A small image FSQ autoencoder, trained from scratch: decoder norm groupnorm.
Rows from block 5 of the encoder of a small image FSQ autoencoder, named by matrix and row number. Rows with one number belong to one neuron. Each number is 500 + 25 x the weight over its row's rms, rounded and kept within 0 to 999. All counts start at 0. Numbers have three digits each.
After each neuron's rows are labels from the 100 images, of 14976, where the neuron reaches its highest value: "patch colour" is the nearest of a few named colours to the mean colour under the peak. Only what is clearly more common there than usual is listed. The data: photos with spoken descriptions (Open Images, Localized Narratives).
# fc1: MLP up (encoder.blocks.5.mlp.fc1.weight, 2304x384), inputs 256-383
# fc2: MLP down (encoder.blocks.5.mlp.fc2.weight, 384x2304, transposed), outputs 256-383

fc1.515:550499463487480503446498506469516469499554517527542471479504539505516484539507483501507493494524510469498495480451503472487475503448503465487472491509552526499548506490529485479533466492453509492498483508476478483457549524523487487505490465507535479508482526507480498487508483516534476497504518484536518466508533511479476468500453524507488495503505465488521518522500509508479492492497
fc2.515:479522512491502495511506482499498493482456494476488484537503464507474472487520533463515520512468472515494497560514492509510497490498571510542517481467459500488461436542468519508459542509492502565496498466536494460518489490526505484475486484505471498504525482457544482481525510459474461448499443507525487489505474519534480507492510448480497529496454475475451450525490478464518544465503
patch colour: pink

fc1.664:543527453470472501483534527478521520530511544509515510483488508506511474479491444517502475515521513534530502503463517486526532481493461496505477474496506506508507483497475505485496477495456497485515473519512461514500515557520483519495458512545509492545527539502476498493478489516529491521498499491498531474539479490444507503514511507549518473459543496485525491493476520483493525498528
fc2.664:497444534506519489506501502482490511496509457503480484529488586510511476480492553523516512491510532499498480438503540515509482498477543438490516490498518471528529495485523504475481504465521521482534500496520505486536485524511527462470523501509506496461523446476538540513510496492501495512488450478495505488467500529493453473476495467512541513507488495512484471524492491520544559511483
patch colour: white; pink

fc1.13:512501487497504504479480532476499545526518495500462506504522528508498516479482529491550481480482461541500450524474453521484530482460478486501523506522459483523517484493478512501495512476528482510500475538479517502562489502478513516481489501484544517554491505497467461465495543493517506546454486494500529491521523499493528513493486486529440496515497472509454489516510517529520507524467
fc2.13:504488496491501453502528462507516441487456485496535479521494509494510482503523506511497492532494475497518498548509493547512488495478527546503468518449478512476468499504468505504485507502483530528506517478525484495489514507516494520520469512474494490480496470488505525495520473426521443476514528528527459508498453507506484507500503528460525522495489511486473494476475501456437480456488
patch colour: white

fc1.361:492503509498501468509503487529502543455521525500530505473479514491539478502514488498497525495429457509545482518467476508502494485483470502463522520515484499502517531556442533535528492484546535504514533502505476525539525557519512462483486485481524462491528524484489498500495557487494497497490511509484518470475478521507478505474535506541516551495506517490483492462482569527517498537456
fc2.361:522499493528503513501492512504508485530505512521485515495495517481506540494469477523535518551504552478534524470531500489499503499496468522482488513525514476545515545463491486507539541518466488523483486545534488525525512511473521530474479483569528492479472511527488469524456510512500494553528493466474541498505524513511498474468548497552541502512521517541526540517547493487501523520517
patch colour: grey; pink

fc1.756:500529501519512444492465500504511453518476492489482481510533495519525526491481528474484457516498501520508495485472506504509492495464482502506548503502473421497556546527519483489507525495484485571502465507539476481543537496486498495524491483516523485506494536478500498488460569508505497489489489517488527522518488520519522468503528492476493508463486501513542504481474480533502475515502
fc2.756:494486441491490483527512497515492506452508487483540489516502536521463462466539495475471528503474473503459513562495460522508495506476549474515521500458508560461455453522476582487474480509547528544492520445478500481496490512527493487481472539496481518490490457460504512470526456455521487471500494494529476451521484485476490522521482508477498537520477453470455452503484508499481514439497
patch colour: pink

fc1.24:500493477530522513511486491523496523475512437530537504477485467530511513459513524475529482481476532503527536510501493490478482533521542468521483511522467473455467469496544501515498492536488521503515478514525491476509477483505506521476452501506462510483527547497498494448509499476509500466522469469487472493535498556527505527521501512460479464499468476495478471550498535484468504473489
fc2.24:493473502468484495501514495497488467470546475531511555433467521468499433522519508516494500512484505489430484456514503514466460475488471470508522492483484479533506472534500497465526497490532516523505516471496526488502503518494518489516511519522508539523443482509487538537528503505474516490532563550513512492501521518480508493481472453523470521512514474519508538442478506494490485455490
patch colour: pink

fc1.719:484497521526478505499550502484474491489488489494475515532497505517516565513526489497542430532487473468477493532505456478489474550511518534522485475542511535502489441495514532469520475526478522481506535517517468515455526521499499469461517452505476477542543512516525483518534474517483499491496487528517510484511486490505516511522493515511478509487507515456484539516481537486532517451548
fc2.719:498474469508490518483452508546510513468496499496501496508513529504486450488504507475473550506533494470475525512464552543515529506479550415497524505514492534455499499507500517519447488500520520517499478479482492500485497483508498481475479537482493523498469467474497515478524492453519499464497455485487480480521498502505476521499522504446521500490467484512461470503495491472477498469479
patch colour: white

fc1.367:516490476554535493503519493537525554506560484488474477489495493515510488486498507490485544485428516515495495525516493517523488490501509537475519482501495496459493516513465524502528516429460544497496483511517476543554520477441520509463516500518538450490524531502467515508455498509481479507527508500500494465512518554532508502513536511513552520477523529483517523487544527499496539510445
fc2.367:523489535519491541471502486494488489532527555483468546498488496484546536524485484510502480532493507489556487480517471506499507508509459539478509503528489459542538511476492449538567545505465501523502493543505488517491520519488511485490487485495549517490501570539468480536481507524494526552500517477493517540471529492485474492505518493550516497509548504528526523510526520498530522572532
patch colour: pink

fc1.742:477478459507541496472490496443505485540495522467481460522518461500504496523494476469499495477506514517490494470509542496517469475506570509522536561529485479523493468511469500485481488488510572523485488497510487511529483499518509492493532454518527489516454444538504487512453507456492492510497468494491502509489518542523466493510488517501493455524492505507492508523470489508512496543494
fc2.742:512476488517452493513510476515492525478499528544528531497464534509466508505533502489488516494524473476506486502491483532525504524475474515500482472477460504474457512510530511499491487513507442467502494488506509477492510512535507485536478538500457496487515501477518495489515521522519539469516520543528495526533466506515524514502517506482471519502504484495469488501512482492508509420483
patch colour: pink

fc1.573:484497507488490496491512528474491528498487513515455504467502535477490501496537542458504496475477489463494510499472474510478546525438524467499530507485513512516503520537538486497516531554461497501445474546494511525500450482483514501497465484472527491511487455502543452518464456479460525518532540497479501480532574559490487509472483498451478522549503508514496500512497469457473489515475
fc2.573:504505475473515525500481473477496482479514552466530481480506495490513518464518507519497482561529469548517454511496506544484487462503454503509515476526509490544483498470486476500451460478482490469516520494519522506501541500525476506498537522508489503480539505499454502475505524524520473517500436502485510479470480488519509511512440512520488496452509501506503465511505499527520478511507
patch colour: white

fc1.144:495516522519513504512477517480525539438488510492464510481484454517535480468494484504522485488530501475529481528489506492482501520516487479484470482547507497466521468495511476487495477441505503533479514486471511468487462546506511491494482467531489510505456513477497520475504487461524475505465551486486496512464494495499480494488536510540508501495496530492502544473541495481500526443478
fc2.144:519503477487470491522499499521475483522484491500536510503495495490468480504506466491490501515500478507477508495502482516521498518496561502509496533490504533464451467563527581506526489494505538537488523481486505443505504506512515486489475549485499517489509504493520491512520486492492476436508469512565466507521472499493502479527474521429477533532478464485459456523510529466493469437512
patch colour: pink

fc1.431:534536497490465521514486479512543550546520503505566496494516495519492502539511510475508522520520474518455521521457448490474533508512511506530501490473501501508503461505488498506479467486499463496461509445503521474498490495537477509526485526498511496488455486493506493508479508488532502514508510470452509485514471520477495514484538516463537499467516544469502502546477520454517471440500
fc2.431:474489472491499485507492519508483448438466504477525471513502497502499493477514500485482506484495474506483501504504556508519479499483514457511502493488519540472473493505494533498461494485551531472478506493460475503495490513511498520480487511512475502511507502472515518461539505483503515482485460544441476505514500483471516522540466465442462523494468472477458464490493508491515504461496
patch colour: pink

fc1.244:512529537522510502513516534489511496511500465499537459488507438520512557467492562483500467482542473527477513488491487453449523479493525475540497456492484530503506483524485470522501484535486540496479501520511508502511465547518519527482517474491491499523498491523499456508497477523488502501485492492463508470549491540505486522475454493482512448497431470480542503516514564477520516512485
fc2.244:474496474498514494514462460536495523460495501488510487502530497509481449484538479453510528530490493488463525567504478546520487509493556473520521521480516513457453477506493525486466500514529505460488489451475493474473508468524491477500485525478497502502483499480507492469506489450512501479497470513444471482511496497499517482538494519459494535490484499493436457482490475486477478439499
patch colour: grey

fc1.35:524553461445486544483497483489499499542547503498522514514464509519526497472451467535536452499510492544482499506465477493517535516470474501483494465497525519523532495476468482462495498521494505431517507485522481507513498547538510508465537491546480489533499553500498500504493496475522480519518528515521541469530489548444515467501480521536505470496574514474519502502507508467509517496502
fc2.35:506495528501522481466494465494494494483490477479485445519513546517492515526497526470500530493508513487534496461481524460513501492492506472500514487539496480525508500516496507512516501459529508472513511528521484512544555516515493484467463493499515479491540480488550523486494504520500497500491460456493504504470470532516468486483496471502552533511476477507440488550512514474520562484537
patch colour: pink

fc1.599:490474468470495521494522501560456478507452511454443490513491524496446505480512465507459555512496511500540553484472514516505503498475484514490500490509513503507497521526455495477505520506466533518500530488480511500520514493463514454492504534512519482552515444514464476481464483517494495484504533507540495543509511548503482516473561534540534559485487547538512525514513512486466478523509
fc2.599:507552484486510448492479475480525521506508500509591485503518473510504470476503548485510538491469509515468494514519470505504502517471531498508516548455483534514480452524528538522465504492549507552489500437498528482505469468503475534483483504493476496486473493487499524480501523500508484495518493551577505495513491487530464491510449501457497537511427442498471499489464479482510523481527
patch colour: pink

fc1.661:519536488482495439468486474478526498534543533525486525493554502499492522476507468511538470541547523556482519514482450490495501464458548470482515522467509443533553544481470499484484489459465488488521503510528476506483493539491517521474477529505542477495493493524483477493466512517504515514562484486486524489525504520462511504491455466503459497486538480468442507520485501510507519511511
fc2.661:479457460483508499505516496519503520471500489481535470510450522502491473509521519492520527480494470504485491549430554517521464522470538499539489515447485526464460463521501493499457506508528535469482479471502533474517513493490508497502479533468447501515496492477531513493526516487509484466488498518448495510524472509466499488526505495460502514478484476487449455491491502462492505442511
patch colour: pink; white

fc1.617:509544478516554510502460487459482531509518478497522492459510491475529553524495477528522451499471472527550506529477438451480491485477488480485508522452468522509497501474469509556524510497514490484530472480504496505518542493498532478486542523476472518497465483521486500537501489495463505514529507525477527494495491521448504491517506487539512523535536516496474470554489523467526524462501
fc2.617:509566471485517509502507517584505490490492501520520514510534498509476447486560553467514503505484516528487532521482500544521500513503529488558490509494511500488519480527498548489491473486558468446473495444484467524515485489518502552474493519530521519480513490502478498460537493505492485473472481515452470519519554524493504510513504514458486526523497501468484480474513513525498479471522
patch colour: white; black

fc1.517:475483539538479520438504470528484496433491513477468465491463506504469469518478491512494455488501529528503511516524510512471508463529471527484472488504481507518499544450485469527483499454499503496484529473522448519489494484514493570488476505461488470509525464543467497488481504502499479485527530507501473465496516507480478522525488496520555498499504523524509465471509520497527501471487
fc2.517:476461449501511483505489489506499511494531490503568472538489468520493516443518525501489509480480484462510507546486524547513519502476531458547509546477527537498471446538487468513451500497556502513557514480460517519501503515518472463501513540497481478535485461477491506464520482530469491521477534501499508555562527482505480490495485522454481545512494508457472490489456505468517549486549
patch colour: grey

fc1.387:491446518499458502511504501464492456517501465503486492530525481476489570521489532451510501498522528504494476498507514530489510510494521507454495529484496539500540548504509506473514490509497508528478481504519492485476492512495438475489512470510544501531504492499508505499483511507476494511524497513523484525483526502526527498493515482508518489466481539517464476426505485464493547526471
fc2.387:481505455494502488486489494530501538429488508495515500517483508509486446469528508485479500498522473501483508547485449512546514502489532485563513506491511521434456461532496528501476503482553507496496521459485520476501508486533501506518481525473487519498472463484499500480544511451506485476502497520513445482515525484482480490514496515422494557465480472501503480534491506484499494455500
patch colour: white; black

fc1.605:501512445522481490505503475483510483497432510526481469520507416470523523467490463514513518491502486515498512507499501467506482519516512479496500543533483488541480494498520458463476515484488547483507534497499489468503507487516490448510529503506539519521474490520512541520467494473518500524473461500532498471480505478487532490469519517519538449478502506462475508515474516493481524486509
fc2.605:510495461509478504505489492512497530441526485478530506497505517509469447505528542470508530492521480513483493523483544522522502507466540460534510494454510535455482456542504524490501494518563496520477490475482528503493489499502521500503474536504479535473492494468519519492535504472488501433502489502502457493533488512494506501537494492442468537482472494486470474467485507497480521436484
patch colour: black

fc1.631:556493478468489536476461517465510490544511510489512506481486548506524469489501476528525495528512489519526477466491501487485518499482493461477498522482502530489538484514513445505489508526484475454518504495470516519514528524492522541496464512456519487502480507487494467493475479523524477520546527485495523481521496482457482478501478441515488530494524473477497464495538517426505526527526
fc2.631:485521493496485480496518502510501496446492460507532492506493496521504469549512513486532508479475518521516502485477445503531489484486537504520513495467493519509431496514509550518467517477542534421500511468478514509527521483533473504502503527507479482495524469497542508504544517482483474487453494487458475505464488527519520512510507484481512487507478507506469490514486541523471511445507
patch colour: brown

fc1.224:501455508572513486449538471519442502490516485524508463522511458511521517513532492526479537473510490518490490560530515505527465534510511522488475493510508536493560494529509501473475460476496485461459514499526520506469481525512525489543518500520507473504516501462513484518486534501504513532520492507500506501513487493509498487454474543517554504443515502527519500487511454518515485513499
fc2.224:514532455475506517495478508491543492483516469469503503498461562548513471478481501454518496502553523516473528473486537481480481511475556464503515495441520513494468510492507491521489521490531456506493514527487458470510480493515492507482481494475510531485491488496496507500503506494501483506481491502527491517527505499457480516542509504453521488490503465491442518497486537502486507452498
patch colour: brown

fc1.196:507467447541490513443495511461515479532522440519510514543514480515508476508489470501541505508503524535517482471528487513483478511506513524510556467496492477502485527529474451532477478483496458474429477501480519471510483509473488509519469454461449488485477494469484491507451495500507479527506520544466495549517487459499482475462535504471563522469485524509501494505506518517514497552537
fc2.196:490486474500498484505509492544499539445487496500533488521515487515469481502540543466491509502508478493472480528483527531517504506487521471513502521483507540474441467542507525504473497509559484471486506458490510499481492484534505485489468526481499527495497478474513495464508502506502491462499488501504476490529505513468518503520472498460464523487471480472480464502493503488486520430475
patch colour: brown

fc1.411:589489474532484519509526593525470496533522503532492510500532498497538502488492507554531481472507514453452479500465502490501507461474485492508478483502501473486522468538561481525496507514497485510498483497561477514534515578514511535556472477468457513467523484473504498490505484520524481510497478477498497502485504450473520499510481493485505471504526517476501492493473497470537519541470
fc2.411:454484482486561471516495533496546477506456453502499510518476506475466482485496482470486471518520503540492522528510502502479479498492527520528522512488478474478511540462496471465495496511494548572489489477464462508465460499513502460499489472488524495498511541474530477554495477487507478468509499534553467471510430510458504503497462506507561481527470489488525473530514534506482509509521
patch colour: brown

fc1.281:530513529516499442507486470499518450463461471507478495537486479503470511467491514520558507497496466481535465523495497512463489467509481517481509487520485498467538491463491464460455519450499507508489482475467520551493503475474502500507523488496512522482483495508499489485468481450484478524515466469507503499516533484471519473535488489504501482507550515515492477473514490505485498485471
fc2.281:486491458495496494508487481525487511459493485483533501501505497504493457499544500464510512500499482507474503560481542519523483505471553465537504508467513535469453446526507548505482480509540518511486498465492501473489502482526491493499487536467474506501485482471515516466524506478503487447501499505475472487535484516481500501523486502446489523482465469478441451487479516478491490438490
patch colour: white

fc1.413:454465470552479532477535476543539439474470507480469512518512482495463546531502506519480493492510522532474493560492513463474492473505468533491518484519486526538517493535518472500508492480488508513460517482510512507538497494495457507494513512505521529538514535530471482479466474542488503508466488534495494518525468486485489556496468477509541518498529497521509513497504475516494500489522
fc2.413:488492464488499477519496491529497527457478475486532489515502491504483460497541511467506515486496482503482507543483531519505505497479545464529497518455514534471458461510505532506465500511550511475490511458483506478488492472533498488508481540476473514496493453466512527466521497474498495437496494515478472498529501504475521488529503499434475534502472463479436447495482508464489493437492
patch colour: black

fc1.347:480445522514503465471547486524494511511493448492489496460505460543509500521514503457456506517501477471505499526486487514534473486512515500514479493476493504474504494458485476427495523516539532437516496478501468458480489517521519492490497544524469470486515439513523491508523494517512540497518495479573497510488496489480506534492478488508561506470472486487436512473481491524518487497505
fc2.347:482541513501503498498510546486481484548496532484489475505504549521501514493466479512512495491533530491535485489563470461523511522524508550509487475498510474491518524467493497525494506502463479606488498514516481520503470501489497500481511465507551492515468510477498434466481493490484486538483476489558493521515517482524490492491511512507482483488511543500533542491491486524504496522518
patch colour: brown

fc1.409:517479485499529515482512511493516512495458487490523524516462500479466513489522469581526517478517508524492476515504502508476451458500486486458530439496478473503546516487452520541476496522515521496488478498531483489522474515523485518493472523484523471483503477521532515503516514485510500536491552467514484524504526494535484498500507494453505465539483538480555554483520476511486493496496
fc2.409:474484469511500500507508480535486553470510482492525491503512483525493471478520522458465529491503488498470519535479523514498496514490548473550501519477489537484453464488498543473489507492534520586487513430487503494483499483515522472503486515467492520503505478476491505475496504483495479442481497507493481474527493506482509489530486505465481548489463456496464432501494498488491503445496
patch colour: pink

fc1.133:534481485510485496510492517529521471538515534524490532527449508538491464460526505523494497504488518489525505470520472502496489493521503488494512472506473534496561521480461520507555478491504443528501489502504492500489490510496478503464498476514553496512496532547494500496485489507515441486476497559453511537469498497498521446489528541552508441480509482518493527540473539490497489505509
fc2.133:469516454460504504471509472533526532484492500487512510507517478508499501518502503474519518509515488517483497546480476504483500489478515496526478493462518513485453477513507538486465487499517523451497488431475492481493476465520508495489496531483489468499482479445491545481527509449492495493493540518448496497540484467476510518517459496442483558479484505466458449453493490475526485471501
patch colour: brown; black

fc1.465:498450467479498526496524528492500461501516532513513522458498494536495478515488457492462526495498558520527528519506516500471496498510454505495499463516502471482533441514514489475525440493497498509512480507488469503521541515518519498478478477521525480485494528534513532524493494518518492529525505503455524469545524535456487510515509511467572539477517499546488481530468492500494495475540
fc2.465:506518535478519499454523464501497528522505503483511455510483538492531507437498522481510486538503451502504503501497537466518508521477545477502469477475518542522465524491476501514486532475516457471495513512506491500510489496518502501480516467520501509519549509481532489485505484520492513511483462479485508518461463519528474503500522483524501499524481467481490486514507480516523552476474
patch colour: black; pink

fc1.646:495523478516514450509480487451493500526511524508492514474483503481505493507506529525486505443502504485504516509509490514459512483501513483499519509471479452520535470510498480524522534517498532508495493566503514513512503542485523546445503522463498484524516500523519481506487441455500521501481516521497510528538528540498508523467502500509416494566515479468506441509501493474527496464458
fc2.646:514481466466500561505503477525485500485489490486510503513531515517411463479517507512509506521528475506498469460472493523503455519475506493518546481484498528496460506492523528485460473496502475620506503472505476463472518461549453471525488492536494497503513469503502499495515491501498471489509482518532524506507478504483489499514439504475526510476476487515457488471478489519488506470514
patch colour: white

fc1.713:529566536537536508522483529465508552516546526530523546507501531473536465470502524532538483529498511503529500511472504476484476484510475481470508500481477507458553484477518505504509469482461508509522492536494521541519523510494492477523477510552506529543543539516454486516546486480497459522500475494518508507467466482490478490514499492522505507548567488516486486517503478509525515538468
fc2.713:521468475479465472507516486524503479453503492478516497514512519506500470495519522475502512476502454530482492520497578529511478500486546482541492484485510515487462478509487508509466473501538536555485497461513505490495460506500507495466480536473480489493469490452518517472529524477521475434487505513529474489538511519497510504506481510454481511470468508489442470477491515449471478440491
patch colour: white; black

fc1.239:530481509501478469517480516478516514504496477523473519480509526531517492478501567505433515526499506462515503434540479531480481448515498463522500534461522543531502509495530506513486485495544532524540479495491479475502527482499479515541491502405525531508483449498481470505495480487497478487461520494509511526515480549474503494465472496449506498486530466510521493539485483491500491515539
fc2.239:491467461504484489515462503516510525444488487486513488526483501502501480461518500459500511456520476509483506554426494499518496517473526476482491498493494526485466482491489551481482510503518475608469503446483487513488462491523510474487514517488501516491495486491515518463497492476516504476498461504477471465510489500467492484524503532467480527509446489458442441485491497497479483463493
patch colour: grey

fc1.581:492505522501494485485459503566482498489494487459523476507472495492472533539521493579500503506482518518452505495521527517491478473518494506506471504500533519530455507483483453495469483487524490486461516498467465497519497494493472514471478524468486471472527511519511486468512514536460520502478506474497530484505468490487478481471497512508495487465514573507527476496518518470522531507506
fc2.581:494485483496507504487510473521500504453501496485539464527515477516478482474515505473511494487510449502499506571495551535492499487489556465552508488470518525487470451527485508491473481500540510540499495452516528529496508481543498482496506533488485503521488449478480512463527496499490482468501482513504483498527518519483502505495473488438476519488460478484461485483455502475495507431527
patch colour: pink

fc1.607:494504533496497490478496485457496504525478486508498496503493486496510495491485485487493501473513487509497524509550529500489487555446522487488485477494545513532441523522545495472439498503483486524521471518493547484498512518517517449486519528545474531514495496506522472469508516522511507502467525471491490534458492466504510512449529488504466483520482521467522509492570494523509492499508
fc2.607:490495470488521481512461510548511492450487490492513520504522507542477510526515502501474537498515498476479501555446503534495511493478520456508505491465479528463493484502515545500499518527575486516468531457469523486501507481494516517481456497485480497494457471517494519482502499471490493494464480509509451476491482467487508510513468495448458500500492516476470454512496513479463498467484
patch colour: brown

fc1.704:528522511503479505473526465486497510470491513536455507499480469490511469547508504491518516533505482521525528510470477469523519514477513522527495466476492492512511465483534451485518506476514518511480499519504480525523459524530508509492484546534516470484492475511513468475489509547495489510474502483448529530530493507478551494505488510498506523477525494524533518467473506511487496499473
fc2.704:498472466517477510512489521493490492464521496474511461511515563509518534461508491501481506508504533516463538480489607530531482486492508446486480507452521514493532518511473496533479498501552505426490530531497508509533507509478494509477518469489498522509520517486528484479519546499526516495492471526500493474536477483485484507495523496458497523492477508460444462521449502499481511467519
patch colour: brown

fc1.611:538497466480506504517524488465501486482478481466513487493503520509515510475536480497482493525576496506526489516473507464477489551489525500518472468489438510507509483446524481486515498491524484498546537483527465494528489552512497519519512517495490514455475495508489517465523500520521492464531479498469527521528500543481511467516493535487533525493519503464485539523494491488538507525482
fc2.611:469519502503481460510504481465510517484500490519491468505505496511502534452493478494498497517449500480508516455515521504499467482474517512497464519505508509516447496479494470496438529505532469482473511501507488490496508550527544450501522485495507519508489506487519483500514521497510507509498522511410477484533488489493517546497467513474502489498489512486475461501464511502464559487548
patch colour: brown

fc1.321:444537473485517502569511496492507511518537496520473500528500490468537490514502493471526485502499509544542529504524529506482545462529466444451465514520503482462483501456536475561493511485471502511486523482521482497522483498454529500497489501522502463526500448508462472452481536483496536537522504503504489496509520526469486516528512511542473485541503489546548519469528520504467502490459
fc2.321:498498443501502499499494484524488515471486483482562506488477481523477468507539544478493517492486475514489504562473507530516493508481531460536496542474511536484458443541508543485484506485551503476487491455493526487500496460509510510491481543481474522476493488475522528472511498487487507443493502531491468507521502514474508510531496499434471519494495476496458454497490518467499484452495
patch colour: white

fc1.624:543496511518485492532532504522487515523507507511480520487515522521516503478479438490516470526495489481508499475502514523471510472502511472516475507456537454484523520514517464537510532478481489479449496484531537547526486523536537509496507488497526525527492514484511453538513504461531536500522469521468503527538550485518530519467463524483524498504490495493502531479469469529463492480482
fc2.624:491483471483500523503477528532518504483490499485517499494505500497526498494534518492510499504503478465474503505476551471510459503478533466529507514467487520505493485498486530491528446463511503441498527518498482457523486478473513503490485511498466496509482470519498529465524514538517496467524498527480497467505442495460511509502490493483482481500494477480396473485519510514532495471500
patch colour: pink

fc1.532:501475483496520540503515478531483503472542524518521476496532462527504500527485518506450512520539496493478504514516496522514551478504484529499500516506497514504552477549515481472480501537549525486503479464515485515546489534487450514538507475460518493471472468483472531472519482465505516485486509501540541563467477470536515531505509492475491471520469445513485531535476453490490475485490
fc2.532:487516483506499483488518516495501502479482474460474518511519534483510510482493474491495511494509515469491462533467522514509476506460527489486499459491473497483457528493492514521491504481477537632472497492509505469453476508499496428496510501513480520506502506478510484482502519492525495484479513496542492410544484496472493484510497514496463506483520517443500449490504502506471507473479
patch colour: grey

fc1.297:475458561521472494486526527518528456509539466505471536458524519500496498532496507498480512516512515488464524486528514508498474526493443456454505456464492496471476483524497478498468500541462548501477503504467456486500549501502522503500514487490506515491493493500513471488526507508474500535496525475501487515463456465492463500494517431497478491529489502533541492484533495491570489488456
fc2.297:511551458474471525511480529488517495505493494479530505510476508521493458520503480500505517480520500489500494520429484529507510473486559525533474550465482515466489502499505528523529490423540498515490508417493492467509487493508501499510465523499452481492500495483490527493499516460523431459495511545437459526523478494517513495522486526506476522453502479503434494494457499526466474446499
patch colour: brown

fc1.142:533533499512535494509488493505503485516501522516529503518521473477502501471475512528520491498551484516537492507486457465504464447476506539527495523473473455539481442493488496517465496482457469477525487484524479552503525523463534482504482480533455486532536501511476479496492485470527537514533495494486495493538518511451534560518506518484445518485534493488486521497491481491530470507530
fc2.142:490485465480482496512507493521521504457483485469517508502498507510482457500539497482489516510499490497485504514476515534537493490485550457533506504486506547457466486523508548508486495498552503454467499474488540469481501474498504511507478543480499513495495499483550512478531503484496497477477475519464470460513481487503488495532502483437516528509480490481449465475491504480500495433509
patch colour: white; pink

fc1.463:534483525483500508471519487492478468491495496499501489543510470535484506476483519496471471477520476528553463498534526475495501534528511480482498553530512543498499473497459506507524499494494535455480522556492505446492543528518519497529519441477502513479508522501496472486474478536488476469480474484514478531534467479491529499515525501491474483504493447503478470473496495505476527468526
fc2.463:527494464509482513499516490514516472511511502490517499516487542491493483483525502483514523558499470546497507475536508500526495520516516522490488504476534515465459532479499515494454480470521455459496541430512495509450464469477489500464488546514457510507480495503529508498468476454511484479481465526478500536510482499472498492498516526483498493467489560491488491507470487499493491432477
patch colour: grey

fc1.97:497491478502495487513535464509499519527526465470493509531523465460456460485493534495504501496488535504482452491485511496509510460474477567504470522511536503519512539483531519481540496521481480479511528534497484476515529530542497494517486511517480508537500491493479490536525505451526488519535500509495479527471492498497504486483485494508474496498493491497545494439508473553453466482493
fc2.97:483485537495521501503496536491513518500453494522524504489486496518542524546517485497454509497545467458478478491483494446511498521548547468464550460485483506496558470512506501490514479516539492397491525508465521472504464493504514491513503482486507514496500482473538528495487499468510531459483494519470503528476484505515463518507507493471535472516508504478449483552502555485517505451496
patch colour: pink

fc1.572:501498463455487474504480507509476463506508497512425468495499550487457497513513482508495520462470498500503472504511477521494487475482494553494538508464478487527487524527454506507518514436505483497485552492533545516519474541465463469471505545488567522506478473557494426525537506482508499508541498482526522509520527507498538505491502476517492523495486505493494465460509481502495489546512
fc2.572:498517481568522491509510476525537517456458474501552545473488461514527483498484473484526502519493505482547484538494469528515530491494520478505480507502537529493491487467486469537513468524504526551494509475503456494535523461487531517537482461488468478485444474460521499479466520486453490481482530523609477487541505519495480513524490529461509525558485494512555519451489516499494522485469
patch colour: black

fc1.423:530505519544504459502497491495507492535480519516503493500511474513520524530517511513520486506512526482479450467520507508496494446469486492548494536479523462491543492504525492492478484506520529526509493566510485472537495453482497510524517495505495480474559526475488539514532517468469547501489460495491488504474495514506490483499503467510479526522482507484507499519477492494508518476498
fc2.423:482508452468488512501478485483475494441500449477514511504508491493443461503503504486528481475508497522466540546465475496467467526465491505521502502445498516480456473568524501498473492526509481504481519457497491452464483479512479466535463523511458503504477461478516528517520494488505479418522555528492522493518501524473518490505463487429486510485490452497442460485485529498473455472504
patch colour: brown